python train.py --encoder_arch="poolformer" --model="image VQ-VAE" --dataset="photos with spoken descriptions (Open Images, Localized Narratives)" --train_examples=203450 --image_size=32 --crop_scale_min=1 --horizontal_flip=true --color_jitter=0.2 --bottleneck="vq" --downsampling_factor=8 --encoder_norm="layernorm_no_bias" --encoder_norm_position="res_post" --encoder_activation="gelu" --encoder_mlp_ratio=3 --encoder_parallel_block=false --encoder_inner_norm=false --encoder_patch_size=[2, 2] --encoder_depths=[2, 4, 4] --encoder_widths=[64, 128, 256] --loss="mse" --latent_channels=8 --decoder_norm="groupnorm" --decoder_activation="gelu" --decoder_weight_standardization=true --decoder_widths=[48, 48, 96, 192] --decoder_blocks_per_level=2 --decoder_block="basic" --decoder_attention=true --decoder_upsampling="transposed_conv" --codebook_size=1024 --init="kaiming_normal" --residual_init="none" --optimizer="soap" --beta2=0.99 --learning_rate=0.0023 --beta1=0.95 --shampoo_beta=0.95 --eps=1e-08 --precondition_frequency=32 --max_precond_dim=1024 --one_sided=false --adamw_lr_other_params=0.0013 --max_grad_norm=5.0 --max_steps=9300 --batch_size=512 --epochs=23.4 --lr_schedule="cosine" --final_lr_fraction=0.1 --warmup_steps=180 --weight_decay=0.1 --adamw_weight_decay_other_params=0.01
Rows from block 0 of the decoder of a small image VQ-VAE, named by matrix and row number. Rows with one number belong to one channel. Each number is 500 + 40 x the weight over its row's rms, rounded and kept within 0 to 999. All counts start at 0. Numbers have three digits each.
After each channel's rows are labels from the 100 images, of 14848, where the channel reaches its highest value: "strongest on" is what is common among them. Only what is clearly more common there than usual is listed. The data: photos with spoken descriptions (Open Images, Localized Narratives).
# convs0: first 3x3 conv (decoder.mid.0.convs.0.weight, 192x192x3x3, standardized in use, each kernel summed), inputs 96-191
# convs1: second 3x3 conv (decoder.mid.0.convs.1.weight, 192x192x3x3, standardized in use, transposed, each kernel summed), outputs 96-191

convs0.74:493477522540514531542460437475490539583536441531455487508432429481464491456496481509492515505528529392440474499519477596517506496551538548569512511565477405495503435509513484512461458457458520447585508442517464487510503490546508513544541529480471485518541528455482528514495550489484473559
convs1.74:425531520473500523506575511544487503461454464520505508529452542497503485549430490505491497491460391512564446451504497491535423450450571465516452479523488504491462481451480511507506514476502457479459534493428551537510488532513455517510445462524587549534518553504452389451473460508511474480
strongest on: text has "sky"

convs0.67:483459515486503580517491542481499546463519513495567497497469458519492525428457480494480472555519539448472479564495515530522531448593579535444435461552441462435502493542502450506490470460477479488432469471520465447560465489527523429560578527580495451437536494452503451557516645511534533543
convs1.67:412499498476448533487518504472514506541531523488446508498494515506470521540470509507454545461485561488549533468500513481602469453517466515552530554492493462511464499439483485527520559465471472457486521532462523488492453578588510513441499544503490499530489531454391451512534512512431488520
strongest on: text has "sky"; text has "trees"

convs0.157:476528461530531522468531451586435527523473546490551530498510513513540490489476536482520518595476487434439486496545492491459479512506530488482533463583502414428430423536551467462525561511529552500537530546550486588557412496553496521568480510433544497504491462540515468488517531424489428540
convs1.157:487502510484494494504577543503512507487464485394469499557463490501518483467503474462548480506566480471481434441516511456557503511530560482520476445520530546521469496459498464441470457522529447482510473530514499519520513511505467438500581476554465491552501503508496442483509548454467517573
strongest on: text has "sky"

convs0.7:530493500539491492451523516527519502531559555536529487537435455528503465447448512533518605497566494434531453546487532558429448541504582509502511564521477445423515494557506530502478529519589501556515487498481478516526376383520491508533494547510474447511515498544482471508544538528463479502
convs1.7:527456467475445441532479486444513520498561534513459514539491487508572396477514495451479535581583555490475465524555564520513491550493501507513476519533488459502528543528448572418497482523453512528530575547470554520521413507522491496543499502552572532536441400495439467481497531473535485477
strongest on: text has "sky"; text has "trees"; text has "grass"

convs0.92:449528513510520560485450530545529444470478485591497503487462577512480501531495491454497488504543459450482492495486478590532481425536492522488562465564423521478477417558442453529473523522548580494529517477568460444568473499565541463558454473542515549518517534460470435467525496436406496548
convs1.92:423490463507502495527527519469480509518545558446448448544505533497472513528468549515516492513531492518478486468490495471540546545499524508522505549487494434505458515503456602534521555508463514550500482534450479508513471526512488506478468412486453530511487534563415403498479487548549515511
strongest on: text has "trees"; text has "sky"

convs0.135:575528515492515521524511481437389510538503518505502579556464442547509488526547526515504515446538486370455502443519569519419421486500490481512471458553505495489455464530500482543500523486445471485470560519492486522547514435584414540551547477517470490533554524565462526483574428513502539521
convs1.135:455401513423408499479536447520429524522480493552478423486450453419480515541485524499487469510453523533486517428482478545572544558485480521518543555528522522489537489556462421447465533529554498483530478487507579485529419476451478521502506526508498505537497552520463521535509537488510467465
strongest on: text has "trees"; text has "sky"

convs0.112:471464481489492444508502527508451465507459478500499488535465523487519540487549425526521473457466537471464485514455506501485522498576534466452472475553476464495562535500548483480466567522518451499466501572528410504524534523443521483350513476505492455464547512419443544445469505567514526473
convs1.112:433469546445517541463492469508482560503495515581434514531526445599473495510527532511488557408549477452479440467541480561528538452408481477485481497497577478535487498518515514515479479431445510488481431469472515464548575446491530454545453596461566519507533504511519451474489519537501493503
strongest on: text has "sky"

convs0.0:546459534551476491555478515490591531502523549484520491563468457508470480507461524519514465434516472511430504512483481538595448503531514435501464562516483474489599562528475487463399518508547456407480518482523501565544562475548486497564526538488477491516474468507553556526515477584470563526
convs1.0:511480435470598454481425516501507535489537475434579530573536490418551468478474514500554560501536471523528474487506435473451466566462512477384579467482488485540473480487559480534493408491579548485418537541449407468463483454491434438456482451537546484517522541573480537471495503480561516473
strongest on: text has "trees"; text has "sky"

convs0.53:549498470450488492583456554467482431534583443559503569498443540531519513494503573494506523450480485414478453443526476576513488471532543430521488517543528537533516535483504524541496560460481534448580488450447509539534500525557542494469479505483420449507505534519439466486417527519482532457
convs1.53:502467499539490486538573478541550485499479515530438497415478513504486511486462493444559464494511498578540469406490448613514465454420511484494497536496499476540523549486522497573498496501435464514459481492531489507470426518490490449524471445498494546498519567471520484577484556576508598514
strongest on: text has "sky"

convs0.94:540528514450519531514549550492532512532538492582496459570521523449472529540495482455545529477454471490592482485538417500586513556518490497465458448506435501515511595472535492545520476474500487427472513482587498452491498402465492487471455468524502474518483571519487494479503512491572498485
convs1.94:460569548477470475506533442523463528485538471468492503503470501613494464500572439459433507568493473475438527518590524493483457447482484553526449481455520475487514481546460504455563510525496540549502562544456511528512468560456480532500460463444485533527505487540454477488516508485477553443
strongest on: text has "sky"

convs0.17:510406524476511489551524444510480504554504449464479506460619525537526591549495473549482564514450472460565463465545429449518476553463522445501550457457497529555508480431525515522490554492489543457584513486526560533533524460511470538518510457403542491519546548549520490517527553457431467496
convs1.17:502529452433503485537544525537528493454530568500501458481530530543513520421506593526508459484524573471535427460499516532511534519453535510526443508548502523463495492518498486538532591476422555470521464557437496519526468502476511452530511546514492473510503485481624502479489526532562546497
strongest on: text has "sky"

convs0.174:420529499483416441454471592474472511495500466478427524482523445472510566525517499536506526504507486514443515484464489514470504480512531475493530528508433542533563493521459506548498487446479500461460550570426529502447467432473480489447526511463530490532510541516399498502495558550507503495
convs1.174:474493471441502482485541459422504518582475569533470382469482426587436475489516513557459495502468490481456510455600505553479529555536431590496453569458523551549534530430531488520487473490471473481488480446493499488517441450502495540528535460475464484503473489472554460523442473533505518513
strongest on: text has "sky"

convs0.64:477473569525505500463492475527573487449491513529500513509481538517564480512487530488530537538552547538494535528521488571510434452439476509467518516476446528487586495538490472521470473556558563479509436471473499485453546514501488435479555528558422506431501458457528469522475473561544503551
convs1.64:562526514431564467537492493498476460458548458488521482531471487479476513436485454497473542500534499504515451507468490516460563529530513511544497546451495458451489496489438545556499479497575443556442482534569531524491555592462557496479465559442460542488454544482457553548561507385450448399
strongest on: text has "trees"; text has "sky"

convs0.37:508490507534540565488474564465478531513471486474433504488486467519525409508456522471478506502501479474499462448512497461574454546450489485476510527481516504534594503520453527541558543511454561506521480508536504610510460431513513528523572580497540532564455478493536508505516503505443512454
convs1.37:519457518446507532487497496487533507551510487439512480488555507421487518471498449402521498457451472504539556502525505484468417545442465495420571532484472500479518519505562404508461489450528513419473496484515464541524529528497498495535455445536499576463584419498554451508451433501503478538
strongest on: text has "white"