From a checkpoint of a small image VQ-VAE.
Model: 4.25M parameters, 32-pixel images, encoder arch poolformer, encoder norm layernorm_no_bias, encoder activation gelu, encoder patch size [2, 2], encoder depths [2, 4, 4], encoder widths [64, 128, 256], decoder activation gelu, decoder widths [48, 48, 96, 192].
Training: 9300 steps, batches of 512.
Rows from block 9 of the encoder of a small image VQ-VAE, named by matrix and row number. Rows with one number belong to one neuron. Each number is 500 + 50 x the weight over its row's rms, rounded and kept within 0 to 999. All counts start at 0. Numbers have three digits each.
After each neuron's rows are labels from the 100 images, of 14848, where the neuron reaches its highest value: "strongest on" is what is common among them. Only what is clearly more common there than usual is listed. The data: photos with spoken descriptions (Open Images, Localized Narratives). In brackets: how many of the 100, against the usual share in percent.
# fc1: MLP up (encoder.blocks.9.mlp.fc1.weight, 768x256), inputs 0-255
# fc2: MLP down (encoder.blocks.9.mlp.fc2.weight, 256x768, transposed), outputs 0-255

fc1.477:454438451478501436569491490487570474563441466389543568455590530458529547504495409437479584505505568464479486395535480471387532555482579582520485495464550458396605491513448607516448448522456545487463458586537426496430478455455445456484463514581563438600592551485525545496421492454497509400573484499688432466487460511455481604532479470560584530467389459562536596518467431502520520444425535405504546548515561447427531475548487530519540469487516661485485505502589470497457564449502615576504423527567518589504489501467529507409545450491508496489503568501526420428502472561518505488491550525531516551450513523486530478547524428522462498533595435522510487513518542559543539561454503476430519501466488503483502528535577507515460511444496562474472463520463484488523534499504544
fc2.477:537507555494504483498457513539378456363457359504387542514506531517515507561532500543506388441629475622481510453484436432490437480470442468494505474619450514677491542494506481438508430558534447500513546523482482501481508442487475478553468495419443551452482507459469456483505532495495501477485573627525497545568536500521555499477529485516562494530518557491515490500487489473398470560495521549554448486449579504529383454552485567401463519483453464553352548555475503539460518451592528507538538487510455497529482425519515448536437447505510453525448447553511453470529457470506550472573500493506567517509436577467534492465507444491578461460504526413455493591554546491482542491459389492508539484514426565490659539428425454472471468453462442499490462450572465607497482416472431
strongest on: text has "water" (26 vs 8.1)

fc1.364:499500531531444581548489429519472493436544533478394441534479465572369465532505502521456473549518473517455446543474455457558540453567551517442437530477399552549573489478613513553389568465429498404529521510435589558501473386548444481482440473568455580538518536439412493492521559549445632468430514585522583592511426530502500564445468565429459490395472444506569537447477494510515546469510539536480500469476428493469447501402564486469536479534581574514423447460516508480537538492441539560557490478433477444497477521404496477449603449537429486526530419479467491527490512470459468507550481521447422536506499532494503445512512557511588522412509512437498420422571610437515465388488555543523496485390403528437444445474438539502517481494537524501421523523431475525435496466495501
fc2.364:479451489518544456587476511474415423538528420460473543511440460485498449457434503519528501539493468508526579525621499496522477491430504467469495502430534446476461510465433462548487556436526503568566480538453460535541549593429504525477492460520520537510500495486588480427451561420451501439477473444534505425505505415551549481498494421456511497641570519506533431551548453492521526540404512427589498528579419446483486491439484534587526578476489472468571520406532418510544467529543551579513502563526398558611527487520545547539537351467445490491454454500539435490563538492558462456464457459458575416549441554443448480541590474505438439556457592512560522484499506516575435520575517504458597460570529461545539541474491502624559539515529500409477414473477420621499580492400528
strongest on: text has "black" (28 vs 9.8)

fc1.765:490444453576534541470533582469509450480527562532486504549508530549480558571514549403438559473531439534547537431488422510470498411512500556475498508449447486559458454470473516484512450543505461530576413532545660515562489580498484385489435377521498460520560463466437476436475545508392431529515449616475509504498540550461485537461538488520458405479496517505465451393414507500524463462423514488467503506467505405426553468542497493500582565434513434457518462644579566474526542549539440478472516417511487416506573413561531548495573575505506520483531487546584423532476514487480486478613517517465385511531369542495470540432496451478418479527484487451518475530553491518538504449514490565527603484531473447437566516476546452520539421518378533438480465517635563483555501507544490
fc2.765:410493555507497541463474437487513497593475512499391493532499574457573494563550600420475537494395438419495503512426459497482506504541500503493472455472402470513644480491503480464493515375461545430493512420462464404621443508469541568402452529458570445526507495434497529531500478470533541543470561475469507471480520541551486491468536448491538446410496530500674463486573485500487548524605514465481376598455512584537546521450526577545549454519495529540497397522424456537551595588428441450479435457554482556574577487409489437482584550575484486507447492529437554471412553467434571519499507534508509410501472510487541564513503548514453450430504497432582506552591461461541499486514513500554426529439517506409579463453503458469492499520496448521578524475546510484504418523492535
strongest on: text has "wearing" (30 vs 12.2)

fc1.592:564563615414463539517531516469525538480487452599529498572432522477499493489498598575556499512466524545516467486508561483442519360485504459470504561470397481406586516556491489445460527494516488436536413434556508511552490650458462487463476551439533465572533419499554490602415495503475495517418483528579476530604545516523537586478541512536554521529577608490525557500413572480578523510482533564527461586454468469578487483507476478528548550480453609555529514425583520509581498502479471482474472532475502508506562483526525465478576522455491423510490580477406461566580520505480446518505462474552514521490582574511521416473532536502501571524521484542394523578539426512513613550503478556470483566600487518417408590494487547563461489481522377467477482500409491510476469548452388
fc2.592:546467515559487562558500530543513476485501542510407553494492452493447513529460479515462497562567438535484596513509540567502508497455559544457604440534534419529499495523502587573497477508519419687506570533439488515620482480475525531554545489492480556484473604497520410397522487520518507410483579557515537450358592478485551518538496478481471489413580447460552505517533489543455487483395555457483595450483466502417522480484409572491435421585587471548465592567518513512391457454526505516533500512508516396492462428535552484501448361535504512531546504478525469504472492581512483522467565481471401407555470474503494521426481518500504402537492582406411551472511495527572343485516534520474516462535501515448416539521495473545430523460482459568560475551504487477422496478542468
strongest on: text has "sky" (61 vs 25.1)

fc1.132:446463543426458493523398488465435536490475548515466480510471541534406382474551485498449488345475421496481467503431525484507489606497406481498540475494552498514447448417493497506523465555556460472459472451413541529426431474495507479540518502431470528437539483476479474484513486386425424413471429437500447491502555495509488472535481495488481440523558493530472439490574658488473502422502588598521529563511458521424451426445565620593580459486469457523437542487547463445524544541471465501435539500416489540559501473496532515452494535386519442459434491523486478470490571522516489404559526551560525528472442464524491476423478445481397478465525412540483511448521334472469490562488450542505604637443528483493414502506437535545487545404478504445476535539445525570518436434453479
fc2.132:543526511392444483531499445475488473485491547482541405506539516551520491538519470430460457441508312548633522459559491505504567498474587572549549468448507498473375556523471473585543518547509605533503516455546411535468453575516537444488488474415487490603421453501523563487530511499536514493492565466476535508434511495528492518460497574430560636436510454540526418476427491473537493455509506410425550557450518462508516526513540409425587608538416439528536491423521606549436519453511430498578478534453504507464478587481461439603446520444525502508511479523514500522429543573444474552516524485523479547497415472609465570505543611523515542525483472476576445495429517557597418523456553498459529475485440468468478575561568467536433452547486540453528449504510566459523528560492428
strongest on: text has "black" (25 vs 9.8)

fc1.567:488566484538494539524450474506471548564479561487537531487535478492472472567436471541365622497521395473546439539431437457469609514477616460452474480548446543560538480535581525506452473475554516454568499505394618443499570509499391538555351593495459568530515534484454458545453601460467497586542469453437519532514498543429541464459534527507511425495521396445606447418421551458452604426518464455487515558470499476483457529498475575454576487354576488494527535461503477508535479553468438484556498499559539500516565546541477488533527578470517515477523470555547498533519517492484469455497461493541514502534456451522453536527558571485526553524543511525467543503486458518466466508594565466585504468464493472530491547586532559440585396520535458611419494493565523447616534549482585
fc2.567:532509557538413518567474501506550583444484512470506496553443480529501436524486507546586464422494521531479494514570504544497470494512529565559550509490421450486487526485522604408570512465544425359496587528421521545620460534503542353473598453467543454579498509538516524482448417466484537472479587486495496345538660504515421481514536496540518451563488445345542518498451471520511480394458513551493440529491562479510479493597534554472606421489479538577511455463570492494506483503439515446490420511539484562424539525465461499499476496513477479473504504619535362525514539550450504474538482498547526555462580477509550477477456484542501378479464463423415469421565549491572481540500512513503461552469551514488558546515523498633480566486542469499533468436481485451436519419546490
strongest on: text has "sky" (55 vs 25.1)

fc1.336:503473430498508487458495464415498497540515466540451476518538503479437505511491519424443557481435526589482500422463538481428457419600507531537459470530533476435540536509496430479447513532544449583486582502431435503420618565487517537547538526439574380503515491434454533403486544574439394535509412544570596469510528501442515497555434466453538446466419406497514441602559442479478482482418454591478523430453473455454435560535399514471476463452519498568522446508613519539479420596526447490504420536550434465466449400585464508491460400483471537432484520545520576479507542537499484488474532498439584463407604507488462533494513504501544529462487482535468515545597439436639460492471491500517504483547472408550524473532447396521540436521536562458420499488512524433449574434509504
fc2.336:505505552506475485464511504567467521559533460426452400511458444439554469519514577548486482541444530476488477544450453450533490493517461483528522485492444542572494532439544659436499528445466470462452456431464417558470449431498455540520478448496445511461454587521534521502441502512471531546456521438562472546483644475468476496525480510534466370500483642550436521429466429516507476573470474452527427507501498501464522470524459470424452508501522538486536641463460563489590500493472518502402497530465456513493459588474513547466469480567463551533502530482484467525523495511608546455517469585551538504578473462565524479492327521522496580454508519349503475461603502483462567525564501423483588517531529476411392502493409552639485443492523488529613523450407575473534537413500514
strongest on: text has "dark" (25 vs 2.1)

fc1.383:523479526509496428516533524521500538588501544491560526548495552476458483423504518493510456450525513455395528541566548533509676533556573574476506516453544431484549521417507530488470523475580608541426467394493509477460540559583497546473447473431511515586557538427498567496585482506485523460575457491498491425532404384491564559472537503516489540570530542548485515620406436509508518477545473391469526545621573501510434544478518539472518506524475489510446505520466520477475486505565617527491449571542460531423551521522594481444446513499527479545466565401577488555415551546526503569508504555450576541418568557515526487471579547446514505483583436483510479523567442500398461535522536578501551568426522497552442456561533566541474461415388521424519477460587576528490505481434533
fc2.383:462505518583432539624487467445507536445537500555511489408362470511596509483554445380452502433508468581557470387544540495523436485425530490573496558393507541496577557526446343572523443511495421562533483560478491460510521471464457517530392474482483556501439439551504523476514542468531489499517455574459442489466547558507463479541418505501538491475437509518455487569486486532457543542626499518478583471425512490518399524512453484553531531525465546485474597511497439504536440426510507491518528538552507509493623583432492524486615473502532510488359418554502488459479413506517466526452555482514459479619593488536587517503446520449496492530517475398495494510508569540494482554513539554473532413540549478482398529506492453436421474456476481394506409589503494538542442544506511
strongest on: text has "sky" (66 vs 25.1); text has "trees" (57 vs 27.4)

fc1.493:554503544434397511495573484556456527583571525500517526499566550422457500418507395519531510502536523535425482531436575543521581570524468540588529468576483491527534459529514492532508507502553539499554489546484508402512512611598586563532398509489523504451540509448484473516506539481544516523488417453473508510484498480595487554497526516405549421527508517521538564556596472539523409479495511449515496497487427515540438438405477546508560443501548449447479607428543567503555533563531440580546487524505486427519492463431462513456446427557530464503470586586508573519514490539453437490401454492500605517422603512505509475416647541529482630520460537547576563501509499413437486521490582494488506525568532502630429491484540488491456524439633586463523518514425565521498459467546469
fc2.493:411530523448514524567470507534459463460485457533536470525451536508446497482520493449466507477564375507504512494539531626476472510515503526439431428467472545396499607567511534438506449481499639545518483553525484591597508540528473505473516553459501397585441497544480475470474417500532421434514486470557492480456558557487509505536561460484518553587473496513441504475541429568472459497539590509487577374520574368590439468505490523582579478592454350522472573616449453412481488466479470479482516464521482508498482610534498516507509453494477471497514432477556496452547448559479542484551499484539475510527525498496447565517473489540406567536531509618440492486543561515563536503500535514449511578557511588494427519521515456532410568531565492370562541491458520400633481460548482
strongest on: text has "white" (30 vs 11.7)

fc1.455:515553429493406436420477482494544471527558468495518556455517481475487476503498503420481503515476516498472535440550496535537584529543569498481477476530524576575411569621479541479504573414481487433437434545531527592491506517453559548502543462495492542495528483463582476509543456563504540440479501556485544525421422495511536574523518539491558502500522535457476494491374446451568463467504587479439542517461528524468529440520573467563455628508404486536449618412506539522434445549511485443454458506438482521454564524502433461479528599586576482542504594407553630409491445465449553534472444509607561498524569551567523520407536582573517510425462540522462549511440549508494445500498489425523504506495482466422481586499489491563470645543543454453476404467498388526428482569419479
fc2.455:525469574416542552526497497444427478570581606546442439495446588553568494497489522579461498454491486489500492453470507605502531528460477502510563532443465588462562478450472631459528469484489328516555535569437453480427440464482461477449365468532556469407499533476496467567463503518523498489469398442371477513529441430477478470465503535551535515438503566522510530474506572533505494488475445481505464520482432448444400526510529466480570514494562452498648448586517513451586574448527564524449488419471452518552495558492498479473484577554527487476516531504430481367462621549464431509542493481519439530326504530427481543512508510423520469527499479628587452427593463504564479517515564544443505457471483487458558502519503499469532503546531546532548482472514589493507502490510491
strongest on: text has "white" (30 vs 11.7)

fc1.667:585533482509501546486448490549484448554533475498431552439572481517479494573506451424491475524500508430441439547520478504513552555527526427516524543535535617478457422538462515453487508499530563446432537560496478537544534511440518420484382461582401434496505497538561495537506510481466550533536543542478421515566539531522474565589536480423517332459613527481457580623522605489547533504429397552548501523568539538524418547512475440564444495465393522477466523527417477580480603422480357403517562553425561582497482446538494489550477559461435557539503512365455427450434511443525439483426514465488508510529490485550535423504500581498483419544574516497484500568485508482458495511442509451492530587565465498482518565569442478450472499592568539488483491488499483478517493457580497
fc2.667:574511511539459444469495343515525521475443597503557486458488564449555451421488525502527506423493511559562496472395413554493526551476358486515527450451528508549409610446571500408404511534533450422562486560466472557427436500579448490518422467499549549478437544498530493522470532540503540372452537488474569452508505468499493521465511422552560557526510403499539484478605525471443531530477469497507459517452543524473520476488495454568524555617532528483448463507505516513605457457515582473483522480540446551503479472538440478496362472520530517477412450442389591548538438506477532529536541485499489531529519425444485495452471382506456551440480485639482520486519459497580518529532512517500479529480499470520493552458506510385453562429598486490552532473426522430395556502380541
strongest on: text has "sky" (57 vs 25.1); text has "trees" (57 vs 27.4); text has "water" (28 vs 8.1)

fc1.24:436464553469494592605525540424499533561499536457482435531420582421341502568491512557482528545542477409467511492417586418463510488546619468485429433538471521452533472496384495453442480554487458515489521501484474479519481529397498591534435548430447472526531431403452561471524531504466512468473432489532544506409385520515476531500504456427471553466481443490475502513462367525528536524525475508450433469483411499437495519528363627461442529511444437467480357521405523446565526502462488501504538500497453498555467445532478485416465428504374481540577474455492470544484486495525480465525484551520560472456486475447437522487473427492536465385449521526451529533479523459453504424522494437494453558503468521554477506544451450480474582567563459504429503566508542526598529406559453
fc2.24:456533523514499528547496519492511403314470464522448555478473520457577473493501401599474513454452381514450458548519487489481504491588444511553477495451646539519433491417604445483440483537479465344524440514497492475554485455512598451492379466535444468558502523532448485504520532510452508501493479495469493505543521527439506478468443448461440446552436444627547604513518538478577494558454485518470488514440499439541570502459519437461543453451512540434392488510407501428533447606502411460542507525514463441595564573472598480474613592539471497461433372553488489444431510484491572494411458523502493553559482497522508448457517612472523516544460431496465454516458438509538489577484508445452500482518488461552471502470523559569478488434463524567548542433497517510460466533527497
strongest on: text has "dark" (27 vs 2.1)

fc1.646:589453437540472545493557533510527425529607498548547403559530452425480529465445472531466608664443478513541399444444494455510518517487451492481544465562334453490585568535395486469575512472463469514458496454468514449475502460412419518431613567499489462520524572502502485493520486517587457478453495489570549510502465535472479507486517492478596452517481464459460393442461392477478522493436457401439515488523445462526406489496477420488578510554516536501440527532505514490458441510553440407474539470499514599541506365544472458403547464470440449513464508426551526496425486435589478535443495558491591498446577473441496449519506480444456477523494541531610471458439417551501482507483465488407442458515522517514538596481431505536520455512531517421508454537544484489575547492417534
fc2.646:482484512444487473473474511507459513564471556528527539500405496605490472477474482460459465467488424449536540514390505484553526482469517511416480580327491512552514642546499569508477573548501458482475455581504625491555484563509491506523491481414487512592507521508474552397450492590488478536503523478436494505449533517515508468489567562425630480547436484590477501597448536558428565527475465461436491478501535464406508550513417590561498530555533400541569575472501455430490523459539641535515499476574454432506566500554461520470587481526515527451437320420462537528568454515485473542595518489551555539524476527552514463520413514569471494504464551475403533519600450510530467481490533479578473529449521517470534523464565492481461448436496540532458452411490507475407530518542554
strongest on: text has "lights" (32 vs 7.8); text has "dark" (25 vs 2.1)

fc1.28:493584549444532535519568460449494509505498560459522596511548538553594554541488573614509520547486481439470480462537473492450459501504525498586456484510596481542557448470503512601463536522541547582539479530467521537459503541559550431500523517444497474551486525441505533516558523468454406490567432496557512429448483500512506580467452534521479509562557532540520540492523457516631571500621473538539522489534488564450546430516504523549418537500469500546573528450624463442533382553543541468513484544563483578574487425556525522542525629569462542482474584366543540556510507497519541501499524482431541537450517511517517437576518596613458479397530452518542589417469507573497558469444547509488562549480490439509463493506470572487544522453639548489445653572470440562534560487471455
fc2.28:470416427523441478526473641508500517457543520604569400499454438549516514511482428485485512455458348512436565534520536549573481506531501523423420542481436543441632544497469446471481448484534435507528473456476401461591524464450501453423510532507504550504535510420525495547488638464512453457428457419451520522476474547578512512549523454552493485536580513499546468531417520465550485435503446538392516495502446492511459441455410469490495534496501496591525556587518541497528459527485506516570415498446510471566425587536476516503415451509486450556545445493467505495480501496504458458514618494452507373644556522516442495469589477479539528484555499412432461513396522506603492431465573527511549533483450624481495505537547455509397515531470560460452474483516458451577470521529435
strongest on: text has "white" (31 vs 11.7)

fc1.106:500484519524500434561491631616513609512547574504420500465529530550514512439571545433547541567539480475416469597483479495487471479492490446566470498515442514539516523452538500590487491479417514452576449496484455528441498469494577462455510567464547514515496535558545487470498515651506585496530533470564497465503449444528585490420456581503461472601535419417520454504479582517563492470500492486454519493574564533509475529509475586566400524566473548398498457466525506555542447505578510514523552458620482522538438608478543573533523618496516585494474516487562525433450462507536522539523651523512454525549558503436540500562639551492448509482505447606507435488459534431487552448421474486495506629475538602519510555462493494564475530519507518508551557544467450592454452445545496
fc2.106:592506506509501469497561626548490475503469363482461509536512480456431514432483499502560471663481423573496495491527555572489447461543571526501517557544445568507528521502511542513529470452570598471525478558522546501646528443479533614502530550477496475521468483481500527436518536536447514520523541537430541529505655484538522429516509501609432517478544502530445457418476516531457562500452541539526362479511521480406461533516504459489524514493517432535509568538566476499460497446522564521419443524452454527549474547561512484509522498470418438607449581515549505499483458514350474456480447532520510490538484425520488518385516420496530596401508495565515509537440537527602449472501493482516454519494460457451442497476556417548528508546427521551516516407514609446354586499528547
strongest on: text has "sky" (59 vs 25.1)

fc1.368:496483531472571508435525522518549485535473468544486472498451563461463541522448559550478561460511451549470383366458485470523410508585591428460475494459513480568470424491606464474462471431482457510402519478490489476459477428459521542497567455537484451583555486440544577520481558484578576468521448369529460549540532495502516469561553489472609515530511461458510462637549549537556541478466532526539490549447368415463524601526439476527541543471471513484500359487439397515435357520460500498395494510532473470528485446521518478510498401444485493452487465352520576462558479527523474466503527482431466399423471434439493454471476502524447600435482468586576515498448423463587526430453494455513474499515454474527451562456479499537531524514533515544571451500563456470505556494436512
fc2.368:537413572436540548452527464525482447399411569513385526500550453487564514460504481455500507671528484420526450544516442554503498491480616527610422497338418433501560563508562574471540492608403566523473418458522625486422570438531485459515480431474584462506465418488508432637515551482556475476530447479492576483479557477449524463527437488574427539600456425452466448500519581466455534507503407592467511470474456426524463525536556493518491421519528469501457602511503552490519508555541397487527540536502489434450529593446531478522543548492492531497537418479467518496493537501560574457482479556477423550541536504511476460516545504488551573558481470508524458537440457569467592456531484506445517488465484496472451495530511490567518479493562534452451454471563496503444474546550469
strongest on: text has "dark" (27 vs 2.1)

fc1.719:455483428501524528509465537387499534523554534531551420397581481535482496489523503504466487606608574521556466551461507448406497524538525511465529537550403497530485522423525517516484468459557620484381501439556375514522514491522493575608437499587523489624523530544513392496513471437454497471479537556550606450542543552482483556561519565577388505516588528506568478385520464575529543476525498543545552523484547524537474627532430531465555546549470455469423535567447557515460490476504501513512508499501535465549565407541465495517383510495552534467541484355495459528466487471459460532452487476535436480519497494513427420459548520406487460566451491474527471465471522518534506541583511406413638510506466463482511525505506546528460431510458451532500558459473481512543503633551495
fc2.719:485432480458547535531447496600462431508588547565454490500532542471558522599414580520501452530373543527468500531492485568467535562456440548567549514619475601462495481545449509597499520405496447513462498528475498451364432483467505504444551486431480517431505454510498482498459423509589583483508455537554509547503429504437456482557441399471424488427570539411404476497498479499403505492535612407467548478495565498589620474493416533413419585540456552541587396549542531527453511442528400528473553477510434440474559549481446452520579556545529532578483555475535546518420504440516550484487488497530448440590514492515471570540444475494437526486493529547539562517513594574460534511521477522432490481530558468491476486484486499529487559440441471496388517476529460461543461553501482
strongest on: text has "trees" (55 vs 27.4)

fc1.461:540493500479509506500450522523469460488511477485482495556497542511514537489522485396547513366571483458555551656474433513406470406446485484425451530475485422554522520501476527548437569483482400485491496533511548528547507529534444430577492493480561536546490431498492497503513514513466553552534491413455530563488450463439464547468546491528317597519474516544492534506448521465497606489524510514547451541480509599523571462550546486519441535494602572441490467483513454483507419380566670488491537523591402510555586541459569541432545524467504467501521441499506558532471545565523474446555554463498434489497412479505474458559534479472547421473460390465500514504575515478597517472508484619572459549433440522503544498458594493539424436483396394544470541513563516496534504584495463
fc2.461:528536588529477489558569509440446545435483425429500502536410502596588520370448463492530441372506548465480537433516556569500481518516556433563562492471440519503518548522470546456532435435540396464520487462516587495625459481502467546492540526476534441512465534490534488514551492517542495421501497541384421546580487491550476440524596501472572470536445414491456480600508467583538522457484545488457613493442499400528568526505580420470525471499528495490420534522538422531473538569517419523475542559544521398482522526452630467511544511474539497529486521529505517457436549555535581544442468511477554521693546466481452503443500467450424469514545426571525483445552510481591515498541569475540480542480509493519475387485506479483400505445403416490486457495496430520479434501531474
strongest on: text has "sky" (55 vs 25.1)

fc1.415:449558609453427537512448480534535435598471429507539493538512470461483582380518561548641528489521488493529409531452445461434558520449507546477477498530445486628578549482590489545527547480610442495587509447487541516588517447544486579552501511533531470491485563565394404494442539503492486495467530483510472560515560516503539507506519274436480420544446450518451461438522498550546494578562509569466517486565521532490518545462501493447516515508555424501573490558567449553583510546553468463519545468514547520525448515437561481455388524520480456498476453507460527558517514592435532552478455476493384474552502450446582547514520435432485516471422462496474487479418473511569417435487496519486441549444498419566563492519502469546597421540523571517459469518499534520581551474494462
fc2.415:607421529533453441534538531491389483424548533519411522531550575500499405451568568612502516503531486534576442494492551496565501478506464457461543528480526585468484422474532566504467504544501458573440514517454474466500428529494484476561507478492460531558470487538494576448561531493431527395473545436488499478532513525527531482436548394450549541539489554558466412444612439466475469469587461473447548425515415477493439542580489573527586640573473441534489481519514591424543541498420464581458541456415449500471438523538388528479549530431557500456499506512464543401389444506493518427448592440467493486508555470531479577495425509558575498469480541451457508427428475448490527506457527412420456446525496578600508451549500509520398519538508555427519561545551567542468473527463501
strongest on: text has "buildings" (28 vs 11.4)